Weights of a small image captioner: trained on regions of photos with short descriptions (Visual Genome).
Rows from block 7 of the image encoder of a small image captioner, named by matrix and row number. Rows with one number belong to one neuron. Each number is 128 + 24 x the weight over its row's rms, rounded and kept within 0 to 255. All counts start at 0. Numbers have three digits each.
After each neuron's rows are labels from the 100 images, of 14976, where the neuron reaches its highest value: "patch colour" is the nearest of a few named colours to the mean colour under the peak. Only what is clearly more common there than usual is listed. The data: regions of photos with short descriptions (Visual Genome). In brackets: how many of the 100, against the usual share in percent.
# fc1: MLP up (encoder.blocks.7.mlp.fc1.weight, 512x128), inputs 64-127
# fc2: MLP down (encoder.blocks.7.mlp.fc2.weight, 128x512, transposed), outputs 64-127

fc1.176:128126150144112128128185116149156128142123128129126118171145164112107128073152108160128111155083128135128148128128071128106105162128162128099145128148151111128128128128200122153129117121099107
fc2.176:128128128129147156076132128119103134130128106128128153115111083084145126107150158109160093128123128133129165162128163117127122075128128140128143125106167134093149106129073126131119141142128110
patch colour: pink (37 vs 9.4)

fc1.0:128170167133112134128186120083126153092085128154128128108093128136152128126160128127128089128123113136138128180106140128128140128128124128038100089134168128123112161128155116118091128119153060
fc2.0:079164128073134097128142152128104106087165115089112094128175195101110128133128105140074144122108128148161128113168108156128157116129128128128150165134044128128095122100128112127087169118128179
patch colour: black (64 vs 11.6)

fc1.119:091144128128111156097157155113173146169128130096148142128136128128152100154125109128128141105122128187128082128055102112128115153128109128097136128156128095116107140128109147110128120128127055
fc2.119:141151128161128128128128109119179128128156126128089128128170128163091128128163128108146163098165123091155128187128136128128177164128101128151150174151139135128128129128172135153128117148128123
patch colour: brown (63 vs 32.4)

fc1.277:143128159128128166146167129137157105128076128128096111111111112128122128122120102150172167128129146115114128113128119120144128124128128125124128113119128108128098114128163205118128115128128118
fc2.277:147153142142165098128152128108118145167119128133128128128101164128128128110132128156081083128127115089127117119082128128128127128168128128132143107104128128099128152128118135153128094084128128
patch colour: black (51 vs 11.6)

fc1.236:123128170129111151137116161184155128130114140148128153080136165150122128128140128128144114126142118134136128128114168147128090124140113084167149111169106085128102107170128163135107128128148125
fc2.236:110121152100128149094067127135095144128188128148144147129059120128136176081153126131132127128086164145128128128131128127121118158182154077128111128142111074128151140128128128102128113129128128
patch colour: grey (63 vs 35.9)

fc1.486:128173128132125128183144095152140104128142128127126093090100117096156157128111128128138074128128145128091131196137130125131169115128128128075128135148055077119151113145128108128100143106142128
fc2.486:095153128131128078180128144110098129136168128087137077100117128128164194128092128128128044123128098128138132152143164133147128128119146123128141142128088075128152128101128128152145147063128116
patch colour: black (52 vs 11.6)

fc1.307:121128128138135176117119137168128151196131128128128128147106078128077130132141128044144161128174108084078151116128117141128128100146103128104128128087092128152128137126163122095160109121124128
fc2.307:128128137120128094128167106148107128128130112160125151163118142128067105162128198156195128065128128139128157128167128136151133129131153128128118128121146121144095132167159133097136128098086097
patch colour: brown (66 vs 32.4)

fc1.492:167128128100101128143160083128128108140144128132128111092113128143128128128146155128156133128171129131084128136134102152138148128097121123117128095093108112145106128128089161147153128144128142
fc2.492:128117168041081132194128126139142133128146128171159128144135142080096185115143144117131104104128128193136128164128128128142118128186109117156127128122140128129114115128098128160076128173135145
patch colour: black (49 vs 11.6)

fc1.279:093095128156128156096128153125155144128128115157126128171124128154113106131152101128087128182128165107128129128128095124107180128167128124128133112128136139128128194127112087205099115159123149
fc2.279:128152129128144151084149128090130128078124089084164084163144146128166127128119126133121124128113128128106128128124128136128131128082161128128094113141140083126128102119173128177146099128128191
patch colour: black (28 vs 11.6)

fc1.411:128073086128134097128128154057176134128128092128200128108123131129128128128146090185112128070117128128128175128128128116116109128149164094135127174157149128160128128162128128128074085120128109
fc2.411:130086150120100109153112118128128104113128086131138132116060128089094107122109061128136128128141127146081128128153140159140097128119128128128128128084128128177091125128148128074092160163075156
patch colour: pink (34 vs 9.4); white (32 vs 5.3)

fc1.248:128098154096096128171078077092128124128128121132121128115128128128108128128128110128122128128128128136096128143107121149093145120134149128128184091155128154094128125159151128086128127128128128
fc2.248:084107153117122121170141123112069149128096084132128102146128164139128128128082128136118128113128153174162120163121133128128128196178132143130147138128113128110121119178165163144111128128138144
patch colour: cyan (36 vs 1)

fc1.265:137101150089111128116151128128156137099121114133095082135114128100075098128128146146110108128128108128128128162151130128174187128128081101128133111147094128116119128128092128128140126128172135
fc2.265:128122156136104128138128092128186159131101128149177128152114140128146136147108133118108119138128123156117174103128099128113128178147109117097184128137104143128080128128128128109161126166128083
patch colour: red (27 vs 0.7)

fc1.71:128095128111064106155156164128128085089153128128128128108103103128122114123136127128128149128128128083128146131128128193101150114128157088131188103122177117104152120128128104128160094128121127
fc2.71:088128125168106132101128128149132135123130150156187088104128067114181134128118149163128128128090099128128128116137124113141166128128080187128128077127140167132128109137065168146140130174116128
patch colour: white (35 vs 5.3); pink (27 vs 9.4)

fc1.351:098132128126118115136145128161128128128082114099128093152128150128128108148118128128119146154140128128128106172128128142068076126122084183128139059159141119108103166153130104082128092152075190
fc2.351:128089128140093094130166168090116128116128135128131130127128136109121115128128130095089121160154075124128128072132126124128133128128114161129118098161119128128134097123050128108145128128049120
patch colour: white (29 vs 5.3)

fc1.187:128128113130128115079128135147128141151128161140101139144161128122107072126069163140128176120128137128156185128128145148128108140112164128128128068128105128114123158161071132128128117143129128
fc2.187:151128127110137117133119109138149128128116149127141128128128094121128195125128110128134173128162137143153137116128128108115128150163101108125119144131150105128128128108128083071115096128110175
patch colour: pink (36 vs 9.4)

fc1.398:128095128210151184128128125128116111136115095120090099108137097128116128154128128128098109104128111088136086186099172099127128157165092128128085135089128128202099155128125132123128092125142171
fc2.398:077128157055106131128120099104128128152128119191099107109117128128134170128117138130104102115123067128128132128128179128054128132128109128128092143147153166128135142128150129126128172128089128
patch colour: brown (70 vs 32.4)

fc1.309:124166104119140095086131176129085074128128108128128125158128128107108128085132135128128128128142111128155111084167128128155128131125128129077086113120109128160150116156097093130128128114086152
fc2.309:117165128100188128120128123107128109128092128102140123084144128159063128147137096128128128125128121133112093137152111128128191158121154128068183148121128153157133100128129128125128089190128128
patch colour: orange (27 vs 1.5)

fc1.373:104128049169128128167128128128133128126128104099127148128108128135128128088149159134078128130175153148061146128125176117148127128142171128130151149145077145123133128128136118155102113113128118
fc2.373:128107128118130128165137101128099128134128126128145170128059118128142153115120146128184141122128135120111105128162128140115128116120128128128128128123103068128128071142103160072147105084134112
patch colour: white (27 vs 5.3)

fc1.200:123129128112163128102128123051079103139128128109128120128128098128128147084119148112128128141128128128169090115144128128124174145080141126142128151153090136134098100106119162140102128108128128
fc2.200:156138135171152128128128128159128112128129128128143097125176124128128128084128128128128128134188155119128111130128087133128128135128152114128066128101068151128156163128079150094128128128098128
patch colour: white (32 vs 5.3)

fc1.167:101156140134062088073154113142135131105128168125122161128104127088128130089128129128132113146096101121113151112161116127116138151143128128122148128128102097128122151099140193128083118128128153
fc2.167:150100152128101170103128118128079128079089112108126109126125128128086095104149105130128158102076118082120183135113139096132166116128159133128167128114145135128143121113128129128157132146123156
patch colour: black (39 vs 11.6)

fc1.24:128128133080128073096128164128124163071138162133128099133131124128109128128128137145128142128128163128146104100138145158121128133106128141130168135128132121111109137110160114130128082186117128
fc2.24:096124128111156158128171088084128128166132172147140119120147122128114128154128134154128151174115128128138129150128128128110128126052128136104118128128171128156128113128163128087150128164129087
patch colour: white (40 vs 5.3); pink (28 vs 9.4)

fc1.495:126081138128161173164128179145128120110180135128143125128149098119128185128128121140093151108150129128152133128147146151146146168128099128128149176128128128190169152099089055128113123159128132
fc2.495:100180118087128155128127128128128188128121135144128106133108128165128116111105101119128134148135128128122195132091111128128087128104173137169133128106108152128159086123128128149167103128128161
patch colour: brown (66 vs 32.4)

fc1.330:139137128128127183121119128141128119127122152151142105174138084143066086125110168137155128144135104127128160128128153147116176154158124133148128128128070172127086165067081128104159128128152128
fc2.330:134105119128160095128178169142128128092170092131128114109128128128191128128186131142128124152128080126113147102104100099088128124146156108107095105157180119128128128116128144107129161128174172
patch colour: brown (68 vs 32.4)

fc1.208:096082115140060129128139127107095128171128176128089128133091141128118128095128118138138109128128128128128146128113159131155130107122104128105164127128108128079128108128139102128180152142128081
fc2.208:128131118128133113128128175069128114142128128176128112148138165090126077136133090128128093128106079093176134142125168145172170128128132128128079105128135131128128155152128128178128091160128128
patch colour: black (28 vs 11.6)

fc1.311:146130128089122108110125103128128123149099128148095117165096104103169115118093137128128128139119128107179072140144174097128115145128149089100164105085128071112128128153147118106184128128128128
fc2.311:128121095128128083100136128130134143129119165139088059123128164128128151113128128128146150187128090155128115140115106134057178141076128189165115133129128107128121157098109131169106147166128148
patch colour: white (25 vs 5.3)

fc1.292:171128128109128107138191106106145128118122083128143142151188113152128128128128095177094154157148128132143128128117128143176128122128128128155119128162113091109107098128106119105107077086130143
fc2.292:158144128123165196128110139128128128128153155128128123117139128128128190136154128128128113128077128114064128123099128122180112128119131143128128128158132092128159128179131082128067128129136063
patch colour: black (40 vs 11.6)

fc1.152:114113134029105126128100103128117074128126118128131114173128179128154099168177128145167124127156128110122091174074128128145145128102128091150182142128095157096128128152099148128172139128141128
fc2.152:128129128105128133122078145128117118073134094098121128116135109152105150170128094100119168103153155111101123100128122128143091138120128108128186151097128141185172128118128128101138189128128128
patch colour: cyan (39 vs 1)

fc1.381:143102097128128111178128153098128128088100119131094128131128128121128073116128111178102086074128123172128133139110128134106099128074128128159128125171157128142128131157093128179128136114128108
fc2.381:108128104098118142128128138128155114128151129128128128128127129133166160142110145141127128150128116137128187128128128096087082129128126128117097140141114147062109181205128128147136086128083146
patch colour: grey (64 vs 35.9)

fc1.346:153105103156155128150126115141120108128165128160182128149128121161084128112128172128104142128128195137128176149148111135128112140128109112155128150113136142122128131123128152175160128128084087
fc2.346:121128081110128190144061122155128216128128120141111128113121135145128128128121128128078111128128133128128128128131128111128128182135045192183155128133099128128128113128128128128156107148160173
patch colour: black (39 vs 11.6)

fc1.68:190128170128128135122128145128154134154123091150124104128104128128116128139137156100128115128128079102103128127125128150179125147128082127110073128128137147139128128128111157115148126114092128
fc2.68:128110151073128076128130128100175142099113128119139105128086128147120128098119136128128128163150207116128084124128101113156168128128183122128128128144128070156122156138160128128110110140084135
patch colour: black (32 vs 11.6)

fc1.25:107115123128063128131191142100148132111166128105167117128071086128128160122128131104188128128101128174086108088128128128110118103122117120128141145114128089128129128128123171128160128121196143
fc2.25:128105169128128128128139137172142115128126144115128128102099128122128108117180147141162073083107128128128150171098128143114165167128128174128176118158114136106128128197113151179128120162087128
patch colour: black (29 vs 11.6)

fc1.52:184128128150138128143202073128128168127111128106105131145128120099128134128201168128117128146137091133128116128126131128112179128140120145128131070155140122170124111107150128113128128128128128
fc2.52:078128137128128171134128158150128095128161113148137089152128124141126128125128128048174128128128117160150117108112128128106128130145157128128150134117128095128083143145186142128149128141082175
patch colour: black (80 vs 11.6)

fc1.3:128128139166128147128101086142128148133128130109054128097097134128123180100132074128128128143142156128107128128122118105109128104162156128091107096095174118127130128086144095128098127103094128
fc2.3:128105145128193128128119119128101076105128109128114128160130128157128128128082128164158128128128118102055083128128164144128188112128129104128189050116132128124099140147158129172117137151128136
patch colour: black (46 vs 11.6)

fc1.315:128126163111128114131154141128160145128097138135122186128112140128079114155134151128128166157152128128079099155161134152118073113128128156126154095087154076128128126128163068105128072172113102
fc2.315:134138136128115128128156145170128193092092115124128072109128128163134136151128147114176143128111128128168109120201128144177128128085117154128128121138125112124156128128149151133173175172128123
patch colour: grey (60 vs 35.9)

fc1.241:128128128128169128135094128128108111128155125128127128205055139156095056128128145128114151128128076128078147121128126139088138128090128175118128095113122128152094128128142141128159125164113128
fc2.241:128118163102127131128165128135158128164128128121128128128128081128080148125095125133124128110128128128128117128128125127093128084146105128116128121095128168130128106176170145128083137085115141
patch colour: white (38 vs 5.3); pink (26 vs 9.4)

fc1.416:117128128132128174156138062125128122128128103128139109165172182148104125128170084128128128200141067192090108127128113128093153133148128148128128101177111130128069128128128146128128142146140119
fc2.416:102128128120096128104098128096128128195154102128128128155128079175128160188087128078128119118128128136128128128128136128124129128128137128103118112128128156148123122132192077099129128128141123
patch colour: black (40 vs 11.6)

fc1.357:098128147075078128062122062128167128128173106148127128128117128128128153133119109166128128092128173128117118157128094128152161113128128128128128128156120129128128110137093102168126128128128128
fc2.357:128146060120113104098128092128163128127128067128128128101144127138117128128125150106120128174128174128128084167128154128119188096125195152093128168108103172128116152133128129128106175128128078
patch colour: white (29 vs 5.3)

fc1.470:138102075202115134136134155120128142127117128148140102085128093124111149155156143128110148076144110080094128160128128128096081184111145128113138086065177128113068112069128128128128128128154121
fc2.470:128107128093128110111115137104127128128140128120131089128128126128165171168128128169167122103128138099124088128138136128128116158128116135101070079066127101127121065104128128146100116120139128
patch colour: brown (60 vs 32.4)

fc1.282:159124128128128128134128165171128117128128185152090188102128128109131128057180106128116160128128154112133084166128127130128128148089128128131128128113111158128103162132128161143133118128113096
fc2.282:094128139116128126128148161111164123074109134144184160124137130128128128123137141162151128128075128139128155158142079115169144079083128128141128111128126096126082137125128166150128167077140128
patch colour: grey (72 vs 35.9)

fc1.284:159073082121076128139107178148137128143149128132109127128112144128140112128150110077153128128198155128106128131128126136147170136128152128101079140068128128128130185149128105116128128170104128
fc2.284:127128169122125128128146102114115125118136090125128133143091128132098090096128146149171126107089146096128138108155129121109144184094128128128121096105128164128128093089128128128116103128099128
patch colour: orange (29 vs 1.5)

fc1.31:149128170149097128142101144128112155060102128103172149109185097107103099128125149132101099095173128128108114159145128135146156128101071137128187120125164142150097129124128128119115105142117135
fc2.31:085153144139098141091149141128134185165078145128118156128128128128118128134078175128128112074064128129076118142128124180089147093128072138139128155098128123128128128128167180106145128128163133
patch colour: white (26 vs 5.3); pink (25 vs 9.4)

fc1.48:102128145138128156099143128128168108147164088171127138099128128128160096128168140136151152113107147128145138171198127128100104134128128104104068128128177126122082128099118128139125137162094166
fc2.48:139168128128119122128158155128102174152147150128069128128128128173100128128128128128137098157136116096082152122143159075116090097128128151146164145140129128125197111066128128085081102112138156
patch colour: brown (62 vs 32.4)

fc1.67:144115116114118145143139073069128152117128076128128081160094084160126128128093128179136128119128128132128128120103146128139157128142093128149128129128125179146123139153128081140108094101128114
fc2.67:141128128118128138143162126152123109059116120105128128128110140085128169128113128111128150141159113088128133128177125128128176160080121137119133128108128128128128071144140125165114128128100143
patch colour: black (67 vs 11.6)

fc1.299:134128145142078152124154128117128114128128128107099115117096153108117128152165138111113129128176177128173157191134186157090128135128135128118136107128128128128090119071128128119165128128128076
fc2.299:075128128128128116122122128160076151130117080128128104128101139128100134141174154092128097146128113128089142128128128125100128118128155076147110157150119098056078180128128128128128128090123128
patch colour: brown (62 vs 32.4)

fc1.458:149110149099128128155125118128128121116143128120159128128128107127125081128117128128140128121125087133128115125058095111128128093074122098132166177100113100123123160121138117085067113128128160
fc2.458:140101128160148128128154117103131153116106135125128132166144128129082081120141126157098128156128096088128108135090039123128128153107124137137123128144107124120110128103097153133128111128104128
patch colour: white (51 vs 5.3); pink (25 vs 9.4)

fc1.271:128125132128101102164067151087128128128134134096106151128109152128144128128152112135175148128176100094105128149112128101128147108139139126152156128061124128100114169128053139142127131150183126
fc2.271:118128137171079069128170118085128182097129128128128128111093156133128148128128111126128145148157128107124177097119128128128128126134151139116128156111143128167160097128101104128180110128100095
patch colour: white (59 vs 5.3); pink (29 vs 9.4)

fc1.135:159109148188127136128128171133148099128121102161110141128108175128147100084130134126093159156165145128164128109147068128128128105100164128128091128107159137128128152128128179170120135128128128
fc2.135:169106150128082128131114132128128160157128128128135114094093128179166128128128107103140108148128128132128128129167105128128128105091128171122118211086153158129140129074109167128128128128133155
patch colour: brown (67 vs 32.4)

fc1.35:128111128100128169103093173105128128093176122128105126128128118137128105125105181162128119127146083128128089135108140113138109139128119099111138128130129060128154128120129103115138082173173112
fc2.35:128061183128128079085128145128128086128128125128104128128128181141158146128117128128146128160137101128147134128153137128092077128136128159118128128171100128128122165128113139063128128164151128
patch colour: brown (65 vs 32.4)