{
  "image_size": 64,
  "tokenizer": "word",
  "decay_fraction": 0.4
}
Rows from block 6 of the image encoder, named by matrix and row number. Rows with one number belong to one neuron. Each number is 128 + 32 x the weight over its row's rms, rounded and kept within 0 to 255. All counts start at 0. After the name is the row's rms in percent of the matrix's.
# fc1: MLP up (encoder.blocks.6.mlp.fc1.weight, 512x128), inputs 0-127
# fc2: MLP down (encoder.blocks.6.mlp.fc2.weight, 128x512, transposed), outputs 0-127
fc1.142 102 [128 128 113 128  96 181 132  68 173 102 128 129 128 128 167 128 128 171 128 105 128 170 128 124 115 159 155 162 128  86 128 175 108 108 128 119  49 128  47 128  85  70 128 147 128  74 182 126  79  71 129 106 138 129 128 128 128 161  55 164 152 128 128  88 128 128  67 152 115 166 128  90  70 119 145  64 128   6  78 126 162 128 128 128  88 140 128 112 128 166 128  90 128  65  86 178 128 128 128 148 110 137 139 128 116 128 128 160 128 193 128 168 126 127 128 110 128 144 129 119 128 128 128 103 128 121 231 140]
fc2.142 092 [152  79  98 141 128 211 206 106  71 135 128 117 128 189 146  83 128 128 127 128 140 129 108 157 226 128 135 183 141  75 171 139 128  64 128 128 125 128 146 108 140 128 150 112 128 142  52 128  81  96 147  73 104 135  86 147 105 101 128 128  82 178 139  95 128 128  70 182  78 128 128 154 128 128 200 188 179 128 115 117 115 167 114 119 134 128 147 128 180 115 128 145 128 128 152 128 103 165 128 137 128  78 128 148 144 128 128 127 128 128 175 146 173  84 128 113 128 126 128 114 128 145  52 127 221 140  75 132]
fc1.143 090 [128 128 162 128 119  91 161 107 195 137 158 154 112 104 218 128 128 100 191 128 166 186  93  94 103 128 128 137 150 109 128 128 110 137 117 192 128 128 128  50  95 133  72 103 128 125  77 161 135  87  72 200 128 128  78 186 120 222 120 108 130 135 125  96 128  82  70  84  75 149 111 107 128 108  94 148 128 124 104 128 146 128 128 163 107 124 128 128  90 128 152 128 131 128 128 102 132  40 148 186 116 128 175 155 119  85 159 128 128 128 128 128 128 209 110 146  71 161 129 133  77 128 128 102 153 128 128  92]
fc2.143 080 [107 128 180  82 159 128 128  90 151 108  98 127  68 128 128 121 152 115 128  96 128 107 128 147 174 128  97 110 174 120  68  60 153 136 184 128 128  88 128 128 128  48 164 117 130 128 128 128 172 128 128 170 128 128 128 128 128 149 146 180 128  75 161 171  48 128 129 112 157 128 128 128 128 153 128 128  50 139 160 128 110  84 144 128 128  79 103 128 128 101 103 126 132 128 209 128 128 139  85 128 128 191 128 128 121 128 122 151 143 107 128 103  51 128 216 128 100 138 166 128 128  12 128 175 103  96 152  57]
fc1.144 113 [135 178 113 128 145 128 128  77 128 128 100 182 151 128  90 167 168  89 139 104 102 134 128 106  83 128 129 147 154  63 128 128 112 128 151  53 149 164 227  50  72 199 135 128 110 162 128 100  97 163 115 128 186 206 128 167 156 127 112 132 128 139 128 133 191 116 128 119  90  71  78 152 112 128 128 107  76 128 128 141 149 163  92 128 107 144 128 149 141 152 128  71 128 134 128 107 128 192 128 166 127 111 128  97 127 128 128 133  45 155 128 148  94 128 149 149 109 141  75  49  70 128 109 101 128 110 156 156]
fc2.144 101 [141 203 128 142 154 198  91 128  68 176 128 128 128 178 128 115 166  93 163 111 152 128 128 128  99 121 132 128 128 128  68 136 117 128 128 150 122 128 109 128 128 140 167 224 128 128 172 107 158 171 128 105  78 128 131 128 128 128 128 167  89 101 165  81  28 125 128 128 184 128  91  68 187 121 128 144 147 128 233 170  85 128 159  85 100 157 110 128 151 121 128 192 128 123 176 156 128  67 135 128 128 128 124 113 114 142 127 128 128 128 155 121 128  88 128 167 186 148 118 192 147 205 144 150 126 128 128 128]
fc1.145 087 [ 87  94 128 128 168 187 128 136 142 148 128 153 128 115 128 107 163  83 128 128 128  87 100 167  77 128 128 162 142 128  99 151 128  78 114 184 157 219 164 145 115 150 176 105 101 173 134  98 117 204 128 128 129 106  68 130 127 110 174 136  84 128 128  99 143 207 100 128  93  72 128 135 128 124 105  63 128 128 128 128 153 131 108  73 128 128 118 171 128  90 128 183 136 128 128 136  82  74 116  38  97 128 135 110 154 128 155 128 128 128 158 166 128 158 158 128  95 135  92 128 200 128 133  90 128 144  51  44]
fc2.145 088 [ 82 105 195 128 128 177  66 106 128 128 202 119  56 114 208 198 124 128 129 128 154 169 128 103 172 128  95  99 140 125 140 128 128 139 122 169 131 200  84 114 128 128 146 142 128 128 168 138 118 143  95 156 128 128 128 128 124 193 194 128 128 151 103 128 128 167 110 128 128 121 128 204 137 108 117 104 128  50 144 103 128 166 128 185 110 118 104  73 145 151 128 128 137 128 128 181 129  80 187 163 128 146 128 175 131 115  61 151 171 128 131  79 171 122  95 132 128 227 130 131 117 128 128 140 160  88 128 165]
fc1.146 084 [128 128 128 128 128 115 181 128 122 191 160 176 141 105 176 128  81 106 139 138 156 128  48 146 128 137 128 164 128  56 128  63 128 128 128  87 168 111 128 128  89 148 113 128 156  98 134  70 128 143  82 128 179 118 128 126 138 192 166 128 125 128  78 233 128 100 145 144 128 148 173 128 157 113 138  57 128  88  80 164 153  85 106 128 128 128 120 128  86 169 176 135 128  79 192 128 217  82  90 150 128 122 182 124  90 123 128  89 153  72 140 162 123 128 151 128 158 128 185 134 128 118 128 114 124 133 128  74]
fc2.146 080 [128 103 123 137 128 128 128 182 130 115 128 133  47 164 127 128 122 126 141 128 157 106 128 128 128  72 128 128 128 128 132 128 128  65 183 151 128 128  33 165 128 107 133 128 138 130 158 151 103 128 128 128 242 128  96  99 128 170 128 140 142 128 141 115 128 103 137 131 154 113  92 122 123 102 153  29 128 181 167  97 128  71 144 153  96 128 182  92 128 128  47  63 213  93 128 128 128 128 128 114 172 160 192 119 104 128  76 123 138  75 173  84 128 168 121 128  81 128 128 157 135 128 142 128 102 124  54 132]
fc1.147 094 [108 128  40 153 160 109 128  91 140 104 106 137  85  81 158 128 186 128 128 159 121 128 128 154  82 128 104 113  97 142 118 104 149 128 170 115  80 150 193  77 167 145 170 128 128 128 128  79 165  99 117 128 127 128  72 128 145 128 120 128 128 231 167 145 128 169 122 128 128 131 128 129 173 128 156 193 129 169 118 101 117 128 121 200 128 130 155 128  92  88 149 164 145 128  84 127  94  73 108 116 128 150 128 128  87 134  56 110 145 149 193 128 128 128 138  87 167  37 159  87 148 128 138 128 166 117 128  31]
fc2.147 080 [128  82  96 128 122  79  52  81 180  29 116 159 168 115 128 169 128 128 128 170 181 128 128 144 128 128 171 128 128 128 137 101 160 128 128 160  70 134 128  36 128 125 128 162 100 128 147 117 128 128 189 196 128  85 177 134 149 128  68 169 149 125 128 128 123  79 169  87 128 128 128 173  96 128 128 128 197 128 128 128 128  72 146 155 174 162 115 128 132  43 128 129 147 128 128 131  91 128 127 170 128 130  60 128 135  99 116  57 128 198 144 128 148 166 128 174 128 116 140  97 126 132  78 114 109 167 144 128]
fc1.148 089 [128  89 128 105 128 128 128 128 163 128  53  97 128 128 164 128  74  91 132 117 129 128  88 128 139 193  91 128  81 166 194  65 157  35 116  88 124  71 128 121 178 128 128 128  84 128 128 128  86  82 128  63 201 169 128 128 104  79 116 128 128 128 128 144 115 128 128 128 128 142  98 166 166 201 128 128 110 128 116 182 159 152 128 190 128 149  57 128 150 128 139 106 128 164 130 177 128 161 135 167 128 128  46 128 133 155 119 130 159 116 112 161 128 128 113 128 159  33 128 148 154 138 128 146  58 136 109 154]
fc2.148 086 [181  71 128 154 123 106 128 128  18 128 128 128 128 128 128 154 132  64 136 128 128 128  77 130 128 173 128 168 128 131   0 128 115 134 128 128 132 128  74 103 145 128 128 155  76 162  54 128  91 128  92 128 128 128  90 128  98 109  94 167  67  98 138 128 131  94 128 141 120 128 128 186 128 160 114 128 131 128  70 158 151 113 128 120 128 128 128 151  94 133 128 128 167  64 128  96 179  75 129 128 133 128 128 128 138 110 166  95 128 128 128  79 145 136 167 126 184  15 118 135 129 177 122  78 148  95 128  84]
fc1.149 099 [ 47 102 108 132 128 101 128 125 128 140 128 124  64  99 128 136 100 111  93 137 128 128 110 128 128 128 145 128 128 110 155 157 170 115 122 170 206 128 102 200 180 126 161 128 128  93  52 172 128 170 140  78 146 129  75 237 106 103 128 102 105 128 107 152 128  88 147 128 147 128  74 128  50 119 143 115 132 155  76 105 169  82 128  90 128 105 125 118  99 139 127 153 128  58 128 118 113 160 193  91 133  65 159 140  88 186  65 122 170 128 128  88 128 185 128  99 130 110 137 128 128  65 128 128 128 148 128 128]
fc2.149 098 [128 190 215 128 125 128 128 128  86 137 140 117  99 109 128 159 136  58 128 170 128 117 128 128 128 131 130 132 128 126  55 117 128  62 155 147 128 128 128 101 166  86 128 128 133 132 114 128 128 164 157  93 151  60 128 113 148  78 147  91 128 211  88 181  65 134 175 104 117 139 128 128 171 170 201 128 106 128  55 126 169 109 128 118 128 128  80 123   8 104 129 128 128 162 128 128 120 133 146 128 120 123 128  84 150 128 128 130  77 148 128 128 128 128 128 100 128 156 128 128 220 128 188 180 110 140  78  91]
fc1.150 098 [175 142 155  77 159 132 164 139 146 104 128 128 128  18 112 178 128  74  91  56 155 121 128 128 155 172 128 134 137 115 111 133 110 128 135 110 118  49 143 105 183 128  88 128 171 123 128 165  84 148 128 128 128  73 128 128 134  74 128 135 139 128 160  98 128  94 208 128 128 128 130 146 114 128 120 128 128 128 128 118 139  87  68 142 128 151 165 127 128  73 128 195 196 115  94 127  95 128 128 116 143 175 128 153  86  48 110 155 125 133 128 135 178 128 144  63 128  53 205 140 128 112 150 128 142 128 128  58]
fc2.150 092 [135 137 123  60 139 117  80 148 128 143 156 128 196 173 167  57 128 128 114 128 131 155  68 108 103 172 128  79 104 186 190 128 128  82 164 128 188 128 128 182 143 140 128 104  56  71 162 128 128  80 128 128 140 114 146 128 191 130 128 128 179 149 128 128 214  95  80 137 183 109 152 128  82 169 174 128 170 128 205 122 128 128 110  75 104 149 128 143 137 128 107  80 128 139 213  93 128 128  90 128 100 128 128  69 139 103 166 128 128  60 128 128 128 161 128 128 176 114 128  98 130 128 128 128 128 128 128 128]
fc1.151 125 [ 93 128 124  79 146 153 150 128 107 128  63 124 105 128 179 128  91 127 128 135 138 156 128  89  85 129  86 101 152 177 114 102 119 176 121 160 170 128 158 106 122 129 208 128 174  72 123 136 168 139 141 146 154 179 126 120 153  74 128 153 128  92 100 184 152 120 172 128  49 189 157  82 128 117 118 128 155 119 128 122  99 128 128 128 128 128 128  97 128 115 102 128 171 108  70 220 154 126 115 137 178 121 117  70 146 117 128 155  38 110 159 128  82 101  91 100 156 115 128 172 179 122  54  61 143 159 128 138]
fc2.151 125 [133 150  91 112 141 154 174 187 128 152 239 158 106 117 137 130 171 112 128 128  93  60 145 128 128 128 112 166 211 158 115 126 128 102 128  54 118 152 170 132 128 151 135 128 148 128 128 154 178 128 128  82 193 123 128 128 114  78 128 141 115  71 114 154 205 205 125 128 128 128 121 128 184 188 128 135 128 151  88 179 162 143 128  92 129 128  56 128 128 128  87 128 128 180 128 182 152 149 136 209 118 122 185 152 113 128 128 162 128  99 141 128 128 114 164 141 113 138 119 138 160  46 128 103 128 129 128 148]
fc1.152 099 [128 128  88 128 136 128  21 175 181  40  82 128 123 145 149 124 141 128 128 105 127 118 166 128  20 123 184 128 142 191 177 128 177 177 180  90 139 128 149 128  61 128 126 128  76 112 113 104 128  91  71 128 165 161 141  56 157  99 138 127 137 120 133  97  93 158 152 151 143 140 143 150  94  96 128  78  81 128 149  92 128 129 114 155 129 146 118 164 137 128 128 142 111  98 128 128 166 101 139 116 112 128 153 183 147 105 105 128 128 158 128 121 155 125 128 177 128 128  62 186 179 194 150 158 128 128 154 128]
fc2.152 081 [128 169 182  89 125 146 128  90 138 128 129 189 128 128 226  65 128  99 128 177 147 128 129 128 128 128 128 164 128 104 151 128 174 109 128 107   7 128 161  82 128 171 120 150 128 104 128 128 128 128 128 122  76 128  60 236 172 128  90 128 128 128 128 126 142  85 128 139 128 128 174  65 166 110 125 107 128 158 149 178 114 128 128 150 128 164 128 220 133 148 128 101  56 114 161 125 128  76 120 169 128  88 128 168 128 165 122 128 147 124 128 128  84 146 151 170 165  74 119 128 128 146 103 134  88 124 128 128]
fc1.153 091 [128 154 140 128 128  61 119 153 174  66  98 128  96 135 144 128 161 128 116 128 147 130  99 171 110 128 112 109  49 133  56  99 145 187 145 128  93 128 101 130 104 229  61 130 103 117  88 128 119 157  92 128 169  35  89 142 128 140 128 138 145 113 105 111 128 128 128 128 128 128 151 128  52  41 128 139 128  62 128 108 128 110 144 128  98 173 122  81 128 105 151  92 176 128 128 128 140 145 131 128  73 128  41 128  71 136 159 128 128  91  96  76 141 128 124 128 109 121 128 195 128 128 121 180 128 104 149 168]
fc2.153 091 [200 154 126 121 101 122 103 242 128 113 117 128 128 128  94 172 128  71 158 128 117  81  66 128 130 143 106  84  96 128 151 119 183 114 128 185  88 128 128  94 128 128 128 128 128 128 128 113 119 207 128 128 105 134 128 154  82 140 128 165 128 103 128 128 192 128 216 128 137 105 115 128 200 128 166 128 160 122  55 157 119 128  75 167 146 128 128 131 128 126 105  92 135  60 143 121 147 128 128  66 100 157 128 128 103  92  81 204 149 158 128 101 128 114 156 117 128 166 206 126 142 128 162 138  88 167 171 153]
fc1.154 097 [154  78 161 128 149 128 128  89 116 128 128 193 171  85 120  60 128 150  89 112 134 128 181 128 128 128 128 110 189  95 128  95 128 128 128 128 128 142 156 137 150  42  68 140 110  75 176 207 128 128 152 128 136 128  92 128 157 170 128  99 128 119 160 128 126 128  97 128 128  99 123 128 128 183 128 141  73 128 104 128 187 113  92 128 128  99  86 145  89  64 208 128  43 128 128 129 183 133 128 128 146 128 144 170 160  59 128 163 132 128 128 128 111 118 128 175 128 156 161 131 216 222 128 106 136 128 108 116]
fc2.154 104 [121  82  85 157  49 128 128  94 102 154 114 108 128 139 128 103 153 128 151 128 111 128 128  59 125 128 128 143 128 141 193 108 153  87  83 175 128 149 154 104 150 111 167 129 117 179 166 128 163 219 168 162 168 103 109 158  79 128 137 130 134 128 128 128 152 151 215 185 162  57 128  70 147 113 128 168 128 136 128 128 128 128  78 148 128 161  78 110 128 103 120 128 128 114 128 128 159 110 109 111 157 126 213 124  58 128 134 139 128  55  98  69 128 128  99 126 128 194 137 156 108  51 177 128 119 153 128 128]